config = dict(
    model="model that answers yes/no questions on an image's attributes",
    dataset='photos with spoken descriptions (Open Images, Localized Narratives)',
    train_examples=101725,
    image_size=32,
    crop_scale_min=0.7,
    horizontal_flip=True,
    rotation_deg=5,
    questions_per_image=8,
    encoder_arch='vit',
    encoder_norm='layernorm',
    encoder_norm_position='pre',
    encoder_activation='gelu',
    encoder_mlp_ratio=4,
    encoder_head_dim=48,
    encoder_fused_qkv=True,
    encoder_bias='all',
    encoder_qk_norm=False,
    encoder_parallel_block=False,
    encoder_inner_norm=False,
    encoder_drop_path=0.15,
    encoder_patch_size=[4, 4],
    encoder_conv_stem=False,
    encoder_layers=8,
    encoder_width=384,
    encoder_positions='learned',
    fusion='prefix',
    fusion_encoder_width=192,
    fusion_encoder_layers=7,
    fusion_encoder_norm='layernorm',
    fusion_encoder_norm_position='pre',
    fusion_encoder_activation='gelu',
    fusion_encoder_mlp_ratio=4,
    fusion_encoder_head_dim=32,
    fusion_encoder_fused_qkv=False,
    fusion_encoder_bias='all',
    fusion_encoder_qk_norm=False,
    fusion_encoder_parallel_block=False,
    fusion_encoder_inner_norm=False,
    fusion_encoder_drop_path=0.15,
    fusion_encoder_positions='learned',
    fusion_encoder_connector='mlp',
    init='small_normal',
    residual_init='none',
    optimizer='soap',
    beta2=0.95,
    learning_rate=0.0013,
    beta1=0.95,
    shampoo_beta=0.95,
    eps=1e-08,
    precondition_frequency=50,
    max_precond_dim=512,
    one_sided=False,
    adamw_lr_other_params=0.0014,
    max_grad_norm=3.0,
    max_steps=8200,
    batch_size=256,
    epochs=20.6,
    lr_schedule='cosine',
    final_lr_fraction=0,
    warmup_steps=1640,
    weight_decay=0.4,
    adamw_weight_decay_other_params=0.05,
)
Rows from block 4 of the image encoder of a small model that answers yes/no questions on an image's attributes, named by matrix and row number. Rows with one number belong to one neuron. Each number is 128 + 24 x the weight over its row's rms, rounded and kept within 0 to 255. All counts start at 0. Numbers have three digits each.
After each neuron's rows are labels from the 100 images, of 14848, where the neuron reaches its highest value: "strongest on" is what is common among them. Only what is clearly more common there than usual is listed. The data: photos with spoken descriptions (Open Images, Localized Narratives).
# fc1: MLP up (encoder.blocks.4.mlp.fc1.weight, 1536x384), inputs 96-191
# fc2: MLP down (encoder.blocks.4.mlp.fc2.weight, 384x1536, transposed), outputs 96-191

fc1.322:127107119160155152121156094131134075080119116173143145141214144147139117104130110107105134103121126139136108107115134096139115173159135105141126118176110141143116100141170154114109100103092107143113143096075154127098148144143143107145104080113121152121118120129121149118133156108130129108
fc2.322:115161122126122109093138091108140165159121148163098123112124118137095144094107146159112104102141092133101110115108119067145154137170121127151175107152141100123086107106171130146130131161126134107144133134124099104105153149156128124117097095124137122115099113102097102142149094080133095130
strongest on: text has "wall"; text has "man"; text has "sitting"; text has "table"

fc1.14:103136140118174117152123089161141118108112095081115125185178123170122102092153108176147135079126126087122147122122105103159130157191123143125135152094128127107115114143145113146128124123128146147120126100118093097134155141123135159096090087167113138092104148137158130098137108133115143091
fc2.14:137093120146117069085153132133208092072116156129119106127101150153136122139117108161089122087156175154127114143116120110108102170126103128148166124126132127123120146140113122119119178148129143126124141171132100142153112178136116125128159129098166174128137100107104162140128114072117102163
strongest on: text has "sky"

fc1.736:109134055116107136139121103150129101096127086140110177129123126133128162108136124115135136179167114112136133133104078147091150134076124123111146117135143128147102132118142140179158139127141137121163152144118132113106123141141102100105136127145100160142135168133099132113140179156138119119
fc2.736:192125095166096144129130104129113157101138148103155177130110122115126114153130162112119123122167120102127134139135155107098153148189130158111115147117122118137106134142108112132134122108135134127138137127144132154075113129182135089137123128130129134118181116107112065112110107145085148118
strongest on: text has "table"; text has "sitting"

fc1.548:129185165141125172123087148121176086098092153166135167129104148130112147132128093148144121142131134095142126155129144134146130095109091136108154135164148115183149123158121135112108149121158126149148126088120075137154109176109111143181134120105141147123174111178123153109149078124180135117
fc2.548:148063146147126093161113117137078109155139167137135160116109126124120110133149182110122120166116126131138121102099127085153159163123096140135124119121108141162130156086117102150131161117112134154149117110116110099110115108093127127159131168098170132109150121107174129149133106154153099134
strongest on: text has "man"

fc1.337:149161150155109150095139103127125128118100139129122117120116111090129111122129107161143103129146135149140131118163099110119170129130163150138134118136111094133091096078142155116111159137183146111155090153112121124105093138150115131128137133132127145122108121123117129082114106125143130143
fc2.337:131161115153078115119107153094168145093141137129110168123101168108090105135161119071131158105134145126138141150121106093150121112135157120118116156109138102151109151118140119191116138141111128140129089163132113152100147074133164140146133153126157124115128147170108132059130105123135143103
strongest on: text has "wall"; text has "table"

fc1.714:101107106090103123185115124148168121119085124150145119148156126116123114130153136118149123101107113144139125141105081183151162153125119106116137110131113128124076126108146143126103124098115194155132170137127134124085159167133135089133140126126134105131148126139147103130081155145105129138
fc2.714:106101165112137119060118116075087113161110135128165122134138097121110186164078112163134107119150130140147136103145123153130175127116144090129137058173182124131156095161143107162187147076108098108129131102177111136110099134100122117114109121157084127145101131155131100148131123111099145106
strongest on: text has "people"; text has "standing"; text has "sitting"; text has "group"

fc1.445:125112172133131128151134130143140093122123117083148167130114137139121097094147103147142137116131131157116161072103142128144134123136070113132110155131117131132165163074096104139134109108114116085115143156129100114137137107131110135114125136134091108157100132106171119158115131148132150133
fc2.445:164092101073104114128108158146130122143165134069158117130133124113144095121091066139125102146130148140085093127113108131117129125113135123126122160104150120122130091138141093105126114130113119096125158121133131131140143177141103140108161135111135121112130121149091116171103135096109139162
strongest on: text has "plants"; text has "grass"

fc1.587:086091090107146122156108157117182114126093091158128147167137104143133122127135105142109127149128124162142121145105140168153109126100097101065170108124132167128125121165128136114139111063133163128122171095114112142118151127128119111150115070139134147161124140115112105118077162136125130126
fc2.587:140102162143137148090114116127083114166067102104155119131144126107116144158101144150156120109150115093151131107140161149137178122123102111144146063155157144131130090149143068152116162094128103125121134065131092116089129118143154119131116152144077147116119140184122087163136071145125134120
strongest on: text has "people"; text has "sitting"; text has "table"

fc1.58:143136199139103148118159090085148141114141167105079099151045122138110126124146100156118101154136141135137164119116115134124152115133138098116141133143097156113129158129131118181134162158121164130123145135188108126120104116152153130099130116120101144114098119131129116115129117147099129162
fc2.58:137110104135122117170137144178105168162142129095126081156125119146133081102103111142114134140109121107085130180110116152123133142146140171134120098079114149107114113152125136123132188119133166130079146132091174164166110145125131114104127127143123128119152157122148131180087102141091136134
strongest on: text has "grass"; text has "plants"; text has "ground"

fc1.130:156105062168155146126121099149169144140124089127134132124172136088139120124157138091103133147112125102126131157118100118115122128172139076140118122145143142138094096092178125124135123107114150176095129144089121154130131125136101152135108070153114128097104119141097103117135110106094120140
fc2.130:126155096123147145120124108104154115157148123145079129118144082156100126110133116145108119106115129143126108111139128115094141180163111177125150130155099144147158164101143173195121083150092116125079144116121116110107154173090119155138106125110128121128122152091102149124161118106136148129
strongest on: text has "buildings"; text has "lights"

fc1.589:139170110108135175120119144137115160097136115106134138133121102113151111092106126136149120096173117131131116136178093139130127113119126165098118140142079079152124112040178143158140142151166123114165110109109150145094111135171122162094098102118108113154106153144089124113136131156105167136
fc2.589:151158133142063122084093146122137105114148111110129147126104165098080131143143139106151152160144164105134114156157123101161106123134171138132124137128134121133150131127120137178135167115083100125140137162106142189129147095109187081146120123129150127147112145126127143080144110127158134094
strongest on: text has "buildings"

fc1.451:102137121107148122150109126097184102141103114108127138116143106089125129123123097126145147136133177124148126156145130142168156147122159143074164095068118175185152117128130146087134109116123169153128159117149125142135106142143145136167125114135138137158131133125146074146126114141119151125
fc2.451:110114136121180116164101151121114122172088122109172163110116084114113166126119163120110136144118156102162137131135124148130097135153120145113105117141156119182144119135104144150141104083130162123092112107189108183100131147091131126114113152111132130113125122137154118121138143126135147150
strongest on: text has "people"; text has "wall"; text has "holding"; text has "smiling"

fc1.703:089187138122120138092125096130092131121170113087100128144082150126123162137134126135151086117171120129104144132143144137135122087164127146142110125145091154111176132081159163143115174157103170154087124128167110126082099164141137126109144103146149105131096106145169156112150126150115137136
fc2.703:113106093097131143149136144166103104142108156133156107161116097123156082106112054132130101128130100134125161193106115145092141114108141108124127100092125139140088142110133150125145140130146141136111167153113147136133077113116122100123108160111136146125146108094133160136109092158126149147
strongest on: text has "plants"

fc1.639:075142099115111160145108123165129113103092084158105120130094145135160137154131123137118151159141125140132135169129133146130145110112133090087150137136139118122123119173140115140171165100158130124095143120147132127123125112136075083138207085127113178164129157116132112123132178155129131125
fc2.639:185147103156098147142124134147105115108155139119141180105164103105071147166122163113135119158143110124141099119143134178129151108178099151129095108170133141174152135161131087121105153137134138095159139118153113113054129137177166152130098136134130132154166164158134112143095099140132123126
strongest on: text has "table"

fc1.332:123165157155111160124117161077090140117131106106124125147148104127105152129134143141131108162155094140166127132162128141141100095133131201108121138134124115125105124106151118165151131100164138121139100103113147100121069169086117157131204180159140104126143126128156108118119132134125153142
fc2.332:119146073102089080159143133153110155121131118098158108109138131124127143162132108115183114139113191138157090151159137105137171092140154109133163127124118147088085100111133095108155164129145152167127138192149100178138150089113152112149080085101158080131091141115152091079127138124095151137
strongest on: text has "buildings"; text has "sky"

fc1.22:079153181139115116169139105118134141140148098174119143141168121175143169137144126145114074136146129125143101117113168131145131157146134082126159106156117104140113136182136108093122194125113111141109130103113118147096158126082118106146126105128094127108123122129138133117165140123163147146
fc2.22:141117134116116125119121130129140158121136106130142185117130127136151162145078131095143127141104098084145122131128129142148076135123089146143136113095145112110164110097087150165129130134118139106117093151133105101145128075132144117128164130132108081126133119174147082127151130131104114176
strongest on: text has "grass"

fc1.273:148148131145146121132100124145102142157123125114092130106104133076136093116110130141162157109135147140122115074142113135160126081124103101092130126156134102137087156103136120121145111137136111123150171139099123096122081113115081163145099137134121137152116137136136114186158092152140149142
fc2.273:142113138155135140140111171127145158119133107113142127109133145141102120140186112136139154079127142166116146137122169128131138126128186127130123141144152093136142138113085124145100150142135146105139100125117112163107128173148146133131120157150152135120142110126123136114170098133142136118
strongest on: text has "trees"; text has "sky"; text has "buildings"

fc1.217:138129149145097143141108102147147109147133146116087155080095124129136126111119105145162145124135102119128132115151110122131122133150122119134133108162158077151136110146130130160092145117187157131153163140104143160089084099156021169163180143126131204103122119168133105121112147141134150139
fc2.217:140134128100136098142081127116153146155162120112146128119128116097139149096141112124135158140100128165113140145143109129189143127118175117160099189108111107140119148094130117157117116100124106129119113125098108172153157105127149149118138179133105136060135149156105125120162080114150159069
strongest on: text has "buildings"

fc1.435:126144165109167128096162087128122168094108130143115186159145153124114165139153133146140122107126128087119135148170131132127135124192109195166126146162159125094174111163148095152139177156122155134141140121130164128140108126085142116118088150137141133130122151074153147172141129140090120138
fc2.435:104119139079147120126104144160164170105086109114142095110127134139156122126112112112117126092148142144135133136137142127118131126157122101167146129172117141133094103127143132129178120125096165171115113162121109205168103122134116090141139119166167122087084128100094087176149127106089128071
strongest on: text has "water"

fc1.213:112154152115171184111128091144117083085148144133121140190155143093140102102106149137106141119133121180118145122139134177109165151114134158122157104127120093116158132117166121165160160123150127127125112169157136131123129123172117066103114113104127112168129109100143126149104133120135150118
fc2.213:140130144136140118144111127153137132146097090136116116080162110099171097131097138145130108127127099117138117163125139093126111106120108120139123125163115142115103081140126120090145161123144138130137148128102108125113152154183122121107124107085153114125119141150118130120166101120102125118
strongest on: text has "man"

fc1.123:126105125076156139128168107124138145097117125114138108098145105093133080074151105118119133092143087144181127067110118161155145109151137134154146151119100152119085124125166170104158126104103140126155179152096131132157132147120148081132137164131140065145123119145147084143152138127096130163
fc2.123:124090155114155113099133146172156105072131137097117146107134085103083125143132140138117102138117128113107124111121173121137117097147121127116169133176189116129134105134110151141157121093116155116149118117163115127112121142143115136126170123109137145075173110139151110138115156131105143123
strongest on: text has "people"; text has "sitting"; text has "group"

fc1.633:135135128104127160101137064147104109113165091123113144094165096109163115149136087133112167139123156097151119153151121141100153137145092143106136132116103120144144121132151143098129118105147109169111095145156151138120121116135119089126125135161150093145134076129125155131166140127109136141
fc2.633:121147180131160096123130149144156094105134128145128122144138135136155148061107155085141152087113136177091128154087135122109108150105128105150131084109096134108136099135110114156118152099150137097169098109136125130116125142154096144091150114100105108070117119110125139142151091105109073108
strongest on: text has "holding"

fc1.602:116140146105159130165097150090141111131113154122096123102114157082110168159110122131118142135114172135160117175128118113120125129102158130074175087071101132143175133152080126094146088105142165141093145090172105131184117137106128140191164125119109133162135110172126109129119155143191104168
fc2.602:119077129122150094182119137088132137176120143126145126087076101136125136122144222124165167139120100101123131130130123180090083107151133147072059133119137118150147139089102093118120138086154127125117102131113103169089157145088131148132088169111120164124143154133158147149127113122120108146
strongest on: text has "man"

fc1.248:124167156082163148127168071103129134133140079151136148145146151171159128156098133109141133113088122117178101116114132130138138166153144140150154114115107149159132172123123152163142142127147167151108094099156138154180095086088089111128124131152126144113104124107115152146112113157141119142
fc2.248:134063114113175126143128135145171095130093141140142149061087129177162121149095107116146113168121170148127127172142097114097125116157140133187125126135095129123128132144149140109157116104162138143100100117134118107152103153144133067124131170166169132085129124105147099136117107106141109104
strongest on: text has "people"; text has "black"

fc1.364:115114113118125131158141109158138083156094144122130138156121104125152099149182139159122133130115136144157101172118122110182147145179120116124135123146105130124116106161140133123131176196135157129122136144138093110112082099123105107166105088148122147178123135087099101166111181136104168135
fc2.364:109133132146149165121129088128138146146126104144131189113097122105094140131105134138130126134123169118137143131132122187136139107136153122165109158156158121164129122171150147107114119120093161087124119129174121129110146125118126166112080139122140099144120168202134135093125124122129133137
strongest on: text has "wall"; text has "few"; text has "table"

fc1.670:170182145099131130151120144113107176089094146076095117103118125120127138109112105174127136118140147088137114107196113135136133111105125144126111149154109135112142145110128110123156130151137146135137185142133127111115153146076161147088086099148128155091144124120136112171112180152147135132
fc2.670:147162117160131122123110147138139161142145079115131093122165156108041167120157085153145112106151116134096119115102176110107162105163214129058120149114141104133151131138140109132119093119106154092124115160113167120182155147139134091108123106152144144154083115113161111134148127129167100083
strongest on: text has "grass"; text has "ground"

fc1.235:172114138106162145127178107126129114144127137094138140098114136108114093129164170124120119144097115105128078117125106145119107152136160120154129129127052143149151142117131156184139107090111126135116152118110128120155128104156086109116124135139121106145152093117147119147121108140115123155
fc2.235:200113147176101126127081153142131100085135104132137130070114105140148121143140131134119161129105133135106122142132198142113141127147107102140129110063140151096144115075130122146171143123123110105130096113134119143130078164150135132090116120133118118110109123114146116119163165112098090152
strongest on: text has "people"; text has "playing"; text has "ground"

fc1.405:143136163115148136116125121139137131106095112160099144119122178105109142110148107107123133127152150113135113130117135141139142115110060113112175137165132126163136161160162146133140149130132157150111118080116095130130091152145141137137125116084125178124152136136110173119152064139181144153
fc2.405:147088112131160107149121135140149154140124122148112100139086107154122114142113130082112159117167101112157137112117135099135090132131111150141094127110129119141145119111136096132113140096123087134165133133120090145107155147109138138141137159158137141151173130090136107137157102111148091141
strongest on: text has "man"

fc1.438:165148175112152170118123094122156116138148103179147197160130117114127130095129171149119138092105137177149151117153118111122161137126083085103121115120151124131147131118144104128143127127155106116132087167165138131125073128176110102098106111128109098162170149106100117119133123147156122129
fc2.438:125146171124146161123147107123107149147090123088116138112103121161131091121093125117105108105158042121124145162140117071112112109085134132118115162149079126109117130107128113114133115094138131157134159106146117078118151127156148103108116134130114132109178148149137084116146123119130064143
strongest on: text has "man"; text has "sitting"

fc1.735:135103150127122085113104113122087133144160142133149147146154114132064130061160157134125167112174115146122131135129108138137127114139155092179148141148095141120149111150119123105106071114123105159122104076160169150116125127122136116090085139119117143110146117144106121118125152140133150128
fc2.735:105131157129138145119105122083152118119103126162084084109086124108120160101128165123129143137108141119109135110103148094129119162093146092138107097134114090112121138107155125170148136156141135139128110126101146134108136169161120131112150121173085132135100131126142167108094120153178098121
strongest on: text has "trees"; text has "sky"; text has "grass"

fc1.78:134132173093191147106140084128113143084109096106139123160127140103113160118099134134153159127116079183129127166156153149108135120155133130131088163145146089147184098112184106122137170119170117128118088154127148146156086126154143123073087120142126128153116141107133141155112128132119096095
fc2.78:125113124110128124113099163153127148144103143160123123112120147098134132105085140104128130108130147136121121156150123126128110153163095121157150109166087138106115129144152107095169134121120146156127128120117112173119136146165149142130126129161114109118099129105119094146145106125061115121
strongest on: text has "water"

fc1.366:089141123102116171118128133147124160145090104150123097128131104117133136120149133152159126125165076132135149129171077126125147116108147150115129123148184156148126116126179137143162119134101143116150119122112126122128113168142111122118196110112121153140118157117146126084148180167117173131
fc2.366:128128112184076123123138105155092155098124116104112158115157156114112139173168110110136157122125150135148118138119155121104124118162115168120137141123089142166065144105100128117168155120170144156131142132125117141118165105146128120137128109133101114126139141142154120089130106142120169127
strongest on: text has "buildings"

fc1.190:137160136152104162119122135127110174091080126091106144132105085116170143091128104172155113108161107111119102131159121157143142106108108169099115118148103091120082089047176129146118158145161132111151133081097141145076083134127087135140187120134127116115105134147123104111127162154155160139
fc2.190:137196129129082091135105144092121118125165100101149143137116152088116124137157053105167145116117163124142118150155139140133155082130182128153145144141100152140113140112141104156149211133097115106152170177137133181123144076126148115138118144121158127120100135124123116046155099134118163099
strongest on: text has "trees"; text has "buildings"; text has "sky"; text has "road"

fc1.413:124109178152115086163161162110144124105137174085093141121111138128107139162112080122112102145093124112146113141113126107151092083154115102124149141094123135135182170135129102111100137171131112096128135112157067114129122131093129157160156120175112110154095138104136124152166147146138152149
fc2.413:138119129120118129121123104105099117173172122158134135138148121139125132139112103150143129106117122156122186116119159096126116118112105122085061127124106094119118097074139128128118138113097136118090121121164157092141119088091116132142113155127129112114123135151139124136130162136140112143
strongest on: text has "table"

fc1.686:067122094105155101179103101143153095140106142155144118142159123124132105162115103191172113120122137147134178118126149113054153113150088112168125111138135152128100103093128116148118129106132171166074145122146101140120161126139125097142125092160154096099104130156150109126141125091112127140
fc2.686:129105100122058107115126170108115106151130122128151074148111141152159109152109097118127130123122146120058096109121118160146090151086093105140136106090152136115118091131107112129132110111121102086160143155128087118155162131113097157128153130133098142113108127101084094119105121117149101140
strongest on: text has "building"

fc1.684:095160102081067114143165079143125191089088110186111101147144127136162143137150125173135114080161051141143116119143126164152174146155139138132147116137123132109124140124167116153154145110114114141140126136105133154135130155128099099110190136139124097145179138146134143119093203154115159123
fc2.684:137154127174095152128144102136079121118139130118161126134152115104141145146144109143164128082144142126128144120138167152110165120163125163114188147137118105144098164096137170152171188122155101106112155132139123119079166089138107106147111136150084122102136097128161122122142109153114144155
strongest on: text has "sky"; text has "trees"; text has "buildings"

fc1.280:139122151136139122128148124116114124134137095142138148101126118163074113140167120159105128141157139143152136119157132088168145150111113152128142135151107125078088176112141123119074120163098119085139151126123183115168090131053124092102167174131120154168121121131118145184085143141128145118
fc2.280:157106155116147110101160142108120125119118135125158137123130136103121141154150098136166119128116098100122152062127129101150106148120142115126136086153125079108143129130156131163110113104095169118133146080120178116111128090143104113143161137132132136161126128144118134130127129164108104102
strongest on: text has "plants"

fc1.661:128133145132158127135129108113108121133144137116115123117141082069109147105136122127107137165165136120154079148134118148112149122142125097105107126129145181183119125143175147154096127117096107102117157099134130073181094130132146142132125088166144074142165126108114120145099088140169156132
fc2.661:137093103133133160146099105126108134098108089159168111128145109123107104121140108180090105106170091135171134098114109115148123104099079151127102123107127116134152123088147117129113113088180162115138122143132153104137114150137107125102109119119150164096136092128102106115127123138131121132
strongest on: text has "sky"

fc1.15:155139155151136160108118077117156125130143130131124156109116142125138147131154123159137099124120144082151138111096116116139117145092142099123134145149102111183144107118107113121118152136073110120099158103111126181135078137092123105135127090117138121119122096143110108134136100137160113155
fc2.15:126173135126140116140125178143105089131129126132140177066106146063153122144123152116126130151111121103149096124114152142127086120117087142115147151110110120112162125134066168166117109108150146140126095152116091168142140058128140143128140126073154152109150119149112104114131115139068130182
strongest on: text has "building"

fc1.723:104099133107116128146138116148162147098086120126138132135161093118171104119125107132156123124169130191164145103110129173165139142154138130149098138160099119102106117105182165128179120108121162148131160168146136132122098165117121109119178152125123115142152123138114102154100169142106097110
fc2.723:130128116107153127083129087119089119152097152117128114125139104092111159124150134153106098141118096144124133100138147145126177118137092095115176107162145103145133128186140127137154136102136127107137117108154117155064143133099142119145095115138089104134128139145180135126123123151085156124
strongest on: text has "people"; text has "standing"; text has "holding"; text has "persons"

fc1.40:110120147155127112122141133137161106125125123109159125091155138145129097171159142156111100148123121192146110109113103115112165149136094134126082132089104124097155136090135133119085108121118171139118127131157123139146137174134109160131148124172100174115087166114159119139139147083152148130
fc2.40:103120096100144107128103132131101122152111150154145099166111125135135161083117118092134106125179123138126174126133083139112150154127118181135078129109160101155119143140110122115133138119110141115136150152141116134124157142111091168083130124172094106128111151119151119185099190142094139144
strongest on: text has "plants"

fc1.41:139132134134119080139115130125153152102162135175155133107137116153077127149192137163073139149140107136123102110152108104139133140107129134137099068153110145126105156132143140133095093135086117127116178094121162133129095084092130099126145140134122159143160152148125152138084142147149121124
fc2.41:125133127125099134107169114113115106112099119160142128127112123099131128123146134141194127123105127106155160103114145109122102157134136074120131093135113113137145134138179132170127100155141146159149143099114171128155145099155096108106145139136152116142128142150110090137133132137169098110
strongest on: text has "trees"; text has "sky"

fc1.384:127140198134111164148159104077131139113133188127107120132039152131111125154127108123106106154149131146156147165126118138107116091122165106121138121137119157138131152146128107177148167149115146156128125133182114109158083112156159132101139144112119143131109141136124092109121100131104125153
fc2.384:129110088117137125172141139134108177197133152122125072180119145145146113139090118145100124146132096109114119136137125117118128133110127126131101116106110136133127119133143117120110176146124152114117150146065164148158095145158161109080124132146104138127162149174153146154111120123073115148
strongest on: text has "grass"; text has "ground"; text has "plants"

fc1.292:091123106130125147107122116160114087088148090146126103111141170151116126084118108134108146098110140164161093135118110087113124138126130131153116126145114116134149096119150130118084096126142090133127136101115150145090113171138150092153117100130144148107127082143144169130161148097121164118
fc2.292:162158114142136108116143159099143147133119175165088129129077149171111160109101164124122130115162142125099098130130104099162190120163155109135152128141156095145133120147139193120146160145068114140134112112114131121103095155186139122101079101138099134132120128129097141156137092114123097138
strongest on: text has "wall"; text has "table"; text has "man"; text has "sitting"

fc1.571:127146168119106150168125099104115102133112152135101121115141129159143134144110138173125163150140114115150113108165138116084141139102114157119109121166111123163088093110186084117099100088143131137158134147137139177082124128113118172181121126144130133139098159159105127097191139117142158118
fc2.571:125159132106131078130122127129118111141131084136168144141102153121142114104161090070136146121111061134125132144126096149138130142177103115101145125080138120146155118089094135170140141109128117137153094191132124109180099128152149101124116096116130142121094161151130099119133143110070133163
strongest on: text has "buildings"; text has "building"

fc1.588:125145162151117136127144113161132123125106116073112136140117120172120113159152117124115105119148107145162118099124106117106140119132092179152088161148123121110161157088136136113111124152130161113115133122126103130127091148122117215106130117141107169104086132128172113170134135112119141120
fc2.588:123125079106150113090117134114101130122135118133127097116136146133133154062114101143136128140178102156131145132139112118121162155147156167091090150091128092172131179123144117110109150141105133106146139138121141126111164139117110130087133127150137133116107147140123110176130152121116146142
strongest on: text has "plants"; text has "grass"

fc1.592:144144121167107155126081099135112113136138106133117141148128163075132121095114125143148145106130108112114125141154109113120099121076118126148140209170135089120100104075154101131158119144109117153155162113087143155101096152131160152126156141117157145121126107159078088117126124111150172159
fc2.592:161186138102110089151086144119098071165150136129150140119091103099126117086119122116129139154145132130149113141127110126158077123112130144122084126123142117116169122153090127183089155122134087082128122145099134173152135077117117156141147095103115125121139139173095134141104099075147167134
strongest on: text has "buildings"; text has "building"

fc1.92:141121150147147126111114134123147123082131177118141145126092118088087130150084173114099096115166146089134165128135137170183109085139110095123153112127171113148154151152111129091119111111135153105143138097155099167149110135129143129162115152113138137118134125168157118097125135137132121160
fc2.92:147119127169082097136114131121096101141100166143152147112138137135083136136134143106123130162079151146125171132117124058126149132131115138117117111153142106123152130145124118144129177119073129138110140094121170135127091131065099167152129141066160171132154125101157132138158119100152117142
strongest on: text has "holding"; text has "woman"

fc1.521:107083119141162160162126128070114142138128103102100112163157111131133128138146116101070147115143111158112133122151100157119089117106146157149140091160138127121101102142147119142153089145124129136102083159160132109111117159136088172123140135135135095111102147143071116118104146111126151165
fc2.521:111158113180095101135128130114108178113140130144124147179131108142127155103159111072141145128158124147145134105159106115162100133118150193125109116119140160072151094088134108139156107079123107109103100143083147160165160118147110134159164137116152117126126130080153121131112086119062097130
strongest on: text has "sky"

fc1.31:133156185150117152148147106085137106105120184086113122135073144117108125181126087140137083160130126137138127107136118130122116117134137124143127141150099131148154163165119132167123187159125162126164137141186123093154094121136161134122132126121127142098121147133134078147118103143119138132
fc2.31:120139094142137126144115157138106206140086128092114068129123113137128125122119118143104123145101091109108099155135148111125191137115138151109098104062119151102120116156107129114134164142109173125102131130066171155142117126133161122105126141160108137123126148165147126157086119114112157153
strongest on: text has "grass"; text has "plants"; text has "ground"

fc1.406:145126116165133149072112123156155106147096153107080144102136141109114134109121092131167127117152175124106133144142075111099138127168128114152166139156147121114160114119122105105105149108175116161159149192088096126104094107149088129129161153091138166113129147139159097149099131154089125151
fc2.406:152147125105154105123118106112167094117154126130094090099152113134157072122102115120123129142088122128085124106131125137172098155116129155116082149116086111125108165130140090150109149107137126123129101165083101181121151116088133149155145105128117155065112092124087159137145103123139157105
strongest on: text has "sky"; text has "building"

fc1.717:120176142140129125172144115090109119142120084163141145090161131161093137109152117114113108163129120084150138106127110159144153167130158089142100143162100135156122160102129116164108116137106136100099137085087151134166091133111108104083131149152145107142118124116136149137103141158149153158
fc2.717:148097104043101099105090134134093124134147116137182128122118139135110163158118131095162093180136147088145135110127108079116130144141143135100159073150126148131134109119183125147131115097092142169155123136110158163083096139112115148107104075141117134126108112139138079126124143124111104099
strongest on: text has "grass"

fc1.16:140156132153119145157127102102143136119132114122170151090147162149075136157192150144086102176119110122107124106117110117130142147160111111126111135120118141076100156111100126102074139131070153126124194126134151144142154134101111107080138140131089122166139099129152119163115144132126170144
fc2.16:177111127086145123124122127136136128134131141106155113101131125121096155166104118105190137131133093108120143092116135073142145153120150139095118068128144084092122120136147116161118108097118148136115176134110144141123141111133114120080114124146129120157113154127178100120134152129137109113
strongest on: text has "sky"; text has "trees"; text has "grass"; text has "plants"

fc1.702:144156134126132140157165149095094073108114174079113135129089122154140102140119112150154122108143157162125125083079132124097154112124128132155147118086110098141136161120156150164131164132116128138170127109191146135116127118131130148139113107142120150142138132114143080129127127149141109143
fc2.702:107133086157147150141135124162116185146139144101127117145128094095110159109134100124116145129138111142083126075135127136143148083107142107120118152106148172083138152146125145141139117156127107118150203124095148121076118159144117137128113092106149152085153126180145133145102133108111115140
strongest on: text has "grass"